A small image classifier, trained from scratch: norm groupnorm.
Rows from block 4 of a small image classifier, named by matrix and row number. Rows with one number belong to one channel. Each number is 500 + 50 x the weight over its row's rms, rounded and kept within 0 to 999. All counts start at 0. Numbers have three digits each.
Before each channel's rows are labels from the 100 images, of 14848, where the channel reaches its highest value: "patch colour" is the nearest of a few named colours to the mean colour under the peak; "responds to" is what is common among them. Only what is clearly more common there than usual is listed. The data: photos of plants, animals and fungi (iNaturalist).
# convs0: first 3x3 conv, stride 2 (model.blocks.4.convs.0.weight, 256x128x3x3, each kernel summed), inputs 64-127
# convs1: second 3x3 conv (model.blocks.4.convs.1.weight, 256x256x3x3, transposed, each kernel summed), outputs 86-171

patch colour: grey
responds to: phylum Chordata; class Aves; order Charadriiformes
convs0.38:504565592456497553580506501497481495508513488581523474546449523521521564504455537474531534493522489581507571551485464552533482454606437607641533416476538639591477485428551454604519514479524547
convs1.38:560420544416580504469404554476503516472473499471503448518446535486478465501440537548518552445501516485485538375520552441536444560570598496516449593523460514493443495481507495476441576469576556440460458525504634525540500480569497501463423517504548490492549528

patch colour: brown
responds to: phylum Arthropoda
convs0.2:502399468471528410479551509498427504486384500512510456457424561414499483380576480458511409446432504415460491568517491441435530389513512502470373504542517447459450543436529440450485531504470394
convs1.2:519535484601410455481533500470519594577515553476511519500414510465496480504409473523476408471531498588498484524469493439507489499521526517473515430476513400497523470554503438575404570494500477457448490497481500387552475464495465483446454437442444555553432557

patch colour: brown
responds to: phylum Arthropoda; class Insecta; order: Lepidoptera; order Hymenoptera
convs0.218:446397415407402514440613427480410506495389509555488388438501564493525422444518536540413445505439543501501498578536415517395548518574511489500502467553487488488528464503539451509443521488553489
convs1.218:594474492416488526461603546491535520485542590334453462502529507398455555486425518534472451560521505437466476459508526475469544547509517479420444445492479482601487552515479478540453498446530523487538508514505480419488510529455457476484367535461421522564523539

patch colour: pink
responds to: phylum Arthropoda; class Insecta; order Lepidoptera
convs0.28:538514456478561454452429509450457537512558527476437546518557460479448550426489371631422526421543483509477485528461389410453504414410468520570497427429437495475437472542531466495434497427514502
convs1.28:602551562521612461422511473441511450645502523418499485505452469535465470526515534492558514558494473512502590531510483474484540474419538520474503500453569547542519523496500408516480592501380493446502530533458544455561508448511435489514497498490445542445483567

patch colour: brown
responds to: phylum Arthropoda; class Insecta
convs0.216:489560501566537464529511570424434410581623470520525508495511507546548600476510541480482593500476489482462488556565442627577661437518496434472515442529570516485527467497486444513501522499411458
convs1.216:572479488442464514478530480439557557549475438489450534490466440483494578475444503488469512488544493397491622487532512505420452515484477530510496506325463449562430437491568394505377622489502459475598578449475528428518513489432441424504410512446413458489468543

patch colour: pink
responds to: phylum Arthropoda; class Insecta
convs0.63:474328498468426481488442413477514532491568552508516506557495443491520453477405421432442461468479485483534505521456519456399501429544398495420515484439430464498541524468512428488527460554517464
convs1.63:497471490536513478463519471520453568585483542477535438507456521430498469513536484570502476587451539574484508498522511485501477490423525443492478471513522434465539558452499469476493521403501546563515549585446523503489497484579496590512457628489493489516403394

patch colour: brown
responds to: phylum Tracheophyta; kingdom Plantae
convs0.151:419458468488456417443432474384407513496483464459614418484441461475349528434506398503424488445497491491547505503475444509475480467431476583545475462506582473496498389388531536466465510484496404
convs1.151:459557454567402485524492439503448448524447474523575441527500538472444434412498485568550400435516464490525479515506379375439466470473449437475432416434478488528596464452437500576535494493520501539424497451516476453456458476532480447516531472486512494492434490

patch colour: brown
responds to: phylum Arthropoda; class Insecta; order Lepidoptera
convs0.196:535589550552529542479549487434468569468512447517487457525508451580570454513608437490501469521476487523438485486544454520563438444488534400482437467473444420359509514450460440439501512463528559
convs1.196:604462556397459456447488529505562467485489489461506473511489532480493594493564560469516463476531466420433475461510478551555509534461457513497404442399462481558543505589424490481396562492424429456488488383532516465453470538391381430525501460423414481447450562

patch colour: pink
responds to: phylum Arthropoda; class Insecta; order Lepidoptera
convs0.135:431456521450499484461469502467421548556506574485496555451457403509496537441395475460509431438453433557472489440455467405494464548461571408502530439502458507556449449583564522533470475520483504
convs1.135:525441492496496476497564505566559525483462523431528565536531452427442463525441491444493462434477540586532452555502403444454533470513541434436499454483500540502516442503439442491498497506503543535565445462531523495462535642506530397413442457493453496596525504

patch colour: brown
responds to: phylum Arthropoda; class Insecta; order Lepidoptera
convs0.26:468401430485540486486423503538555467505481437486463584454460560343395497333517458444577529497441559453545530506494450441474558479481546468478505506569518479520545487445454446493495551524541481
convs1.26:520482491566509475532468526450386608493490598380404488580548533506502446506500447502497489532501506536485476527510472541434532421515564415516520472539508466520520527462470459488502531437509472516449413512539445575489489464535522530517408557431497550500494487

patch colour: pink
responds to: phylum Arthropoda; class Insecta; order Coleoptera; family: Coccinellidae
convs0.204:609434496448479537483433472481446534450466456516440576446495531444582493491576461448532427534443432562508479464504565472456389510509489475576582574457467532525512533423532422482436483570509477
convs1.204:509465522497555500522575431455477545518510559389501458477523496464536503553539505517543434579461500520410444490543517499551543552428523566449449536438524470435427502572446472482569397446403497445458504495491498529522510578558491498595410592437500492507526592

patch colour: pink
responds to: phylum Chordata; class Aves; order Anseriformes; family: Anatidae
convs0.228:521507537539477484466566509461503556458367479503505527488497486432462544454583534472516509464449499565459389450530444486491492517472510475570486465474514559501435507436456517519403496521418496
convs1.228:533420505373465558458591467393482330433516540484567378490450520513491471506558604544538531517560460411502486514424540490555502557490518440555462545466521488520382443478544417496470569426468534489477412489466479523468464514458560518505440511516497556383516498

patch colour: brown
responds to: phylum Arthropoda; class Insecta
convs0.52:475533492527498481522545483454461534514442414568581478435462538463461542378526544473463493518416466466507522536469506464524499506528455405415477501522518461345510496486456557425404464521429440
convs1.52:502502442464450431519468368441477568456545465413576528509557415525519478431516453436507445507562528525474509495543510495518436432471462485378543518507463420446435538480532475465410520492522423449478535514519448491465507423500418604552415457462411520516410540