python train.py --translate=0.06 --targets=["class"] --residual_init="scaled_by_depth" --epochs=31.7
Rows from block 6 of a small image classifier, named by matrix and row number. Rows with one number belong to one channel. Each number is 128 + 24 x the weight over its row's rms, rounded and kept within 0 to 255. All counts start at 0. Numbers have three digits each.
After each channel's rows are labels from the 100 images, of 14848, where the channel reaches its highest value: "patch colour" is the nearest of a few named colours to the mean colour under the peak. Only what is clearly more common there than usual is listed. The data: photos of plants, animals and fungi (iNaturalist).
# convs0: first 3x3 conv (model.blocks.6.convs.0.weight, 256x256x3x3, each kernel summed), inputs 0-127
# convs1: second 3x3 conv (model.blocks.6.convs.1.weight, 256x256x3x3, transposed, each kernel summed), outputs 0-127

convs0.226:125109122105093140135110112116073167111120176151132093085083106154127132126128108107156123098108140136113051191124123105130104116121116133123121086153089131102127130119101115136118145111113107132116128115104073101126121136126109100140090140147089128091101129131143111138122103120099154124132111122111100100105099099172104120106100115113123126124070119132114151153123162118098103128107
convs1.226:106119102141134108111147129124108178101141179092180128108151131167166139148141111110127120141115096128106135152093134158128119117136138134105122104130129123150120084127111137167105179103098144159108108131101077137165150122142101108111117110080115123108119156117132133152104138153111139100115107146127132136131107111136108169117107101131110137118125098127128102138117161127066124137089
patch colour: brown

convs0.227:127092102113159149161151141124092133136111145107119110099097162138138126174126134178148168111145135119112095168174145109149166142177119109136137076149135147135101154124134059140148115148156130123112108189147166104118133140142148152149137140131119147116123175114112111134109132160172120166114130139138129141124109117161126103137124122122147126136080146124131107147079166106137150153089
convs1.227:142163164126105103141105162094157122113122128120127085144107187128122099142146080107101102123085125122144125129102085120119087116097148116114115121191134132094097086164147129125109139144113131149105156163154159127145124128144135130119110143113098066121097106136090112101132140109096122142128105124131159154172117120127118116103098129118110119141076115070137101090102117110139121070143
patch colour: black

convs0.99:072143115121142147133093147135133162142099142121126132077112102142140154174158108091158152097143151143133113195118120171114125169150107121110129161101157135113105101105134097143147126100080105155140112119121097129124122128128157120114076144152144161138159166145125141141139147115109150143129081109148114125146081166172158104127152105107149140140165079130105115167122132137082127126136
convs1.99:145146102146061168085120166165136119100186113149133085147100114090151126123126104091137119120154162105135118182116173117172090194120159075175112107157119125113146166130139075112102126128141120119166141143056102096156096160099104133101108096145109117132124128136137133092113117117131110119118136112122120124115131132158142117127112090147134116157084133125090108192116156142141126136132
patch colour: black

convs0.119:074145087142154140156119154148146147142101175135122156081113088152121155163156124108162157128134148150137124182134108181124159155166123114102108131121148138132106123127138076157145134093096136152128115143133069121146110125138146129108100106154146168147129154152126147135131153144114181129146103086143099151123087144163158123130114133127139152111165107126116115167139145143113161156125
convs1.119:118158195147114100124080151160135139102119125143115076161121156145087151127110103131143111137075078108143136132111146168165097175104141071129122130144102115087138130148095118127106183123143095131120142139143125110093151127123152114102139116160150197119116143129138130169082124124138098090117135112147131147125118170149171103116091147119141119143125089113141144126128149100095107142136
patch colour: brown

convs0.198:134122117089158135088136123129121137140128088134126116158114102147099124168131142145155171100120139155104136162135158142154152096166131152089121125124144126127124128114101108155121119133138122146121160100175136143162182137114086122169142096124115122105118158067105157173110152127121135120139116118175075137130133082126115126138135122128120097102158146126189076117097139167115136130089
convs1.198:130128138191118150126123104134157118139145118113086145143105158138141130126092090129132134096134099093159128112128168113116169154140109154117122143078146127117119135095116109129140137140116140146117088110140145157140168105106157149116116128119154145124144095125146092148152167131096126117129139130122115127134141160068169155134174111153137157169138134119148190123111111089094133124114
patch colour: brown

convs0.149:158129154126128135104126139121141143112115134154106110107090125136096110112108118112088116146107125131117113113130132088142172165170147115104126147098133120159106152132097117161134111108182153131115157131116097102133103141106122111142106141153107122122141126125096098113129126116132131160144087126106116108154082149172147114138143135115129108129118144115142099133134143148131136133122
convs1.149:156114153157094130128117154132126086146112077094117124126122138106133119112107135117107158140128120095120101150142144152138151093087141075131162180160122153114166110107138122131122153133114099143146162161114124114122142143126150172144138144109103134095151156089113125156122153137121134107105100082161128110093145144130147083130160158131124095142127114140146176116186142121124089104133
patch colour: pink

convs0.74:098144107111163163106129079105089158159132136134165118132093098191148135140137150120119154079143126134117132188147099129131163108149117147149143137125144121130127138117093116142108129141121130154158139077136107132164140151126101101158129119149134121147119162110115125172113127132171119124137143149156113072131105105153110134141140125109126123131115113143150147158115146111116142124108
convs1.74:117137117125140146150138160126126151081152135127177130103090165167157099121136120149128110096145140148112115120137182127139134166109120148115145107130062138132140104139153170166106140128074167137114105153114085118099166107127141112147118135113162129155107162122156094100097151139103133121112092194113144162150096108154096145136099106183121147124073113120126116133105111133113116131119
patch colour: brown

convs0.251:143132137130168154115140132107110089111111151145116132145142124135125107147141157147095128112165051118096177081156141154120118089144147112097134136121150134114127143121090111128172104122144133115102114108130177137132158150128094125177130167109157144142125176123084145120114137123136143160136078118138110166158117088195118136119127113150160133118158147131113092128111116086129145162131
convs1.251:118137126084109110101139141134115104106126116093180120156083149150140125156167132094165134131086112081094091124137087086118117109094130127170118115145133144090162077128143146147135166112098129140118127135093098122099140088144141125140118154156130142113125132113148101135124164160157121070142118141132080118118091145157146174145131139135114096128134165092109148167156128132145141064111
patch colour: white

convs0.144:152118141176136146127158101093152156119108094147134143142122142083120110096135134146088103169187129190153176066110094103111101084144163154145139135109142162148097111152134174113146104131111114167163126166117150132120103128133124114120137120156147103129120111149080123092177170120108128137104143170106139135113145093170121130126118163142147139165116102131120116089166112100117124130145
convs1.144:144116146200105091084146137098122128127087146134096153110117095136132110174128135131163145121172085163124155123114089120157103129135117116113133087126098110135119096121148117198149107102069125115085092173134191113138124113142113106099160120063150135133146135144121120123124112136120109106139115109119131173095093094108084152145166108147122138132117091133176097097137090093143135111165
patch colour: white; pink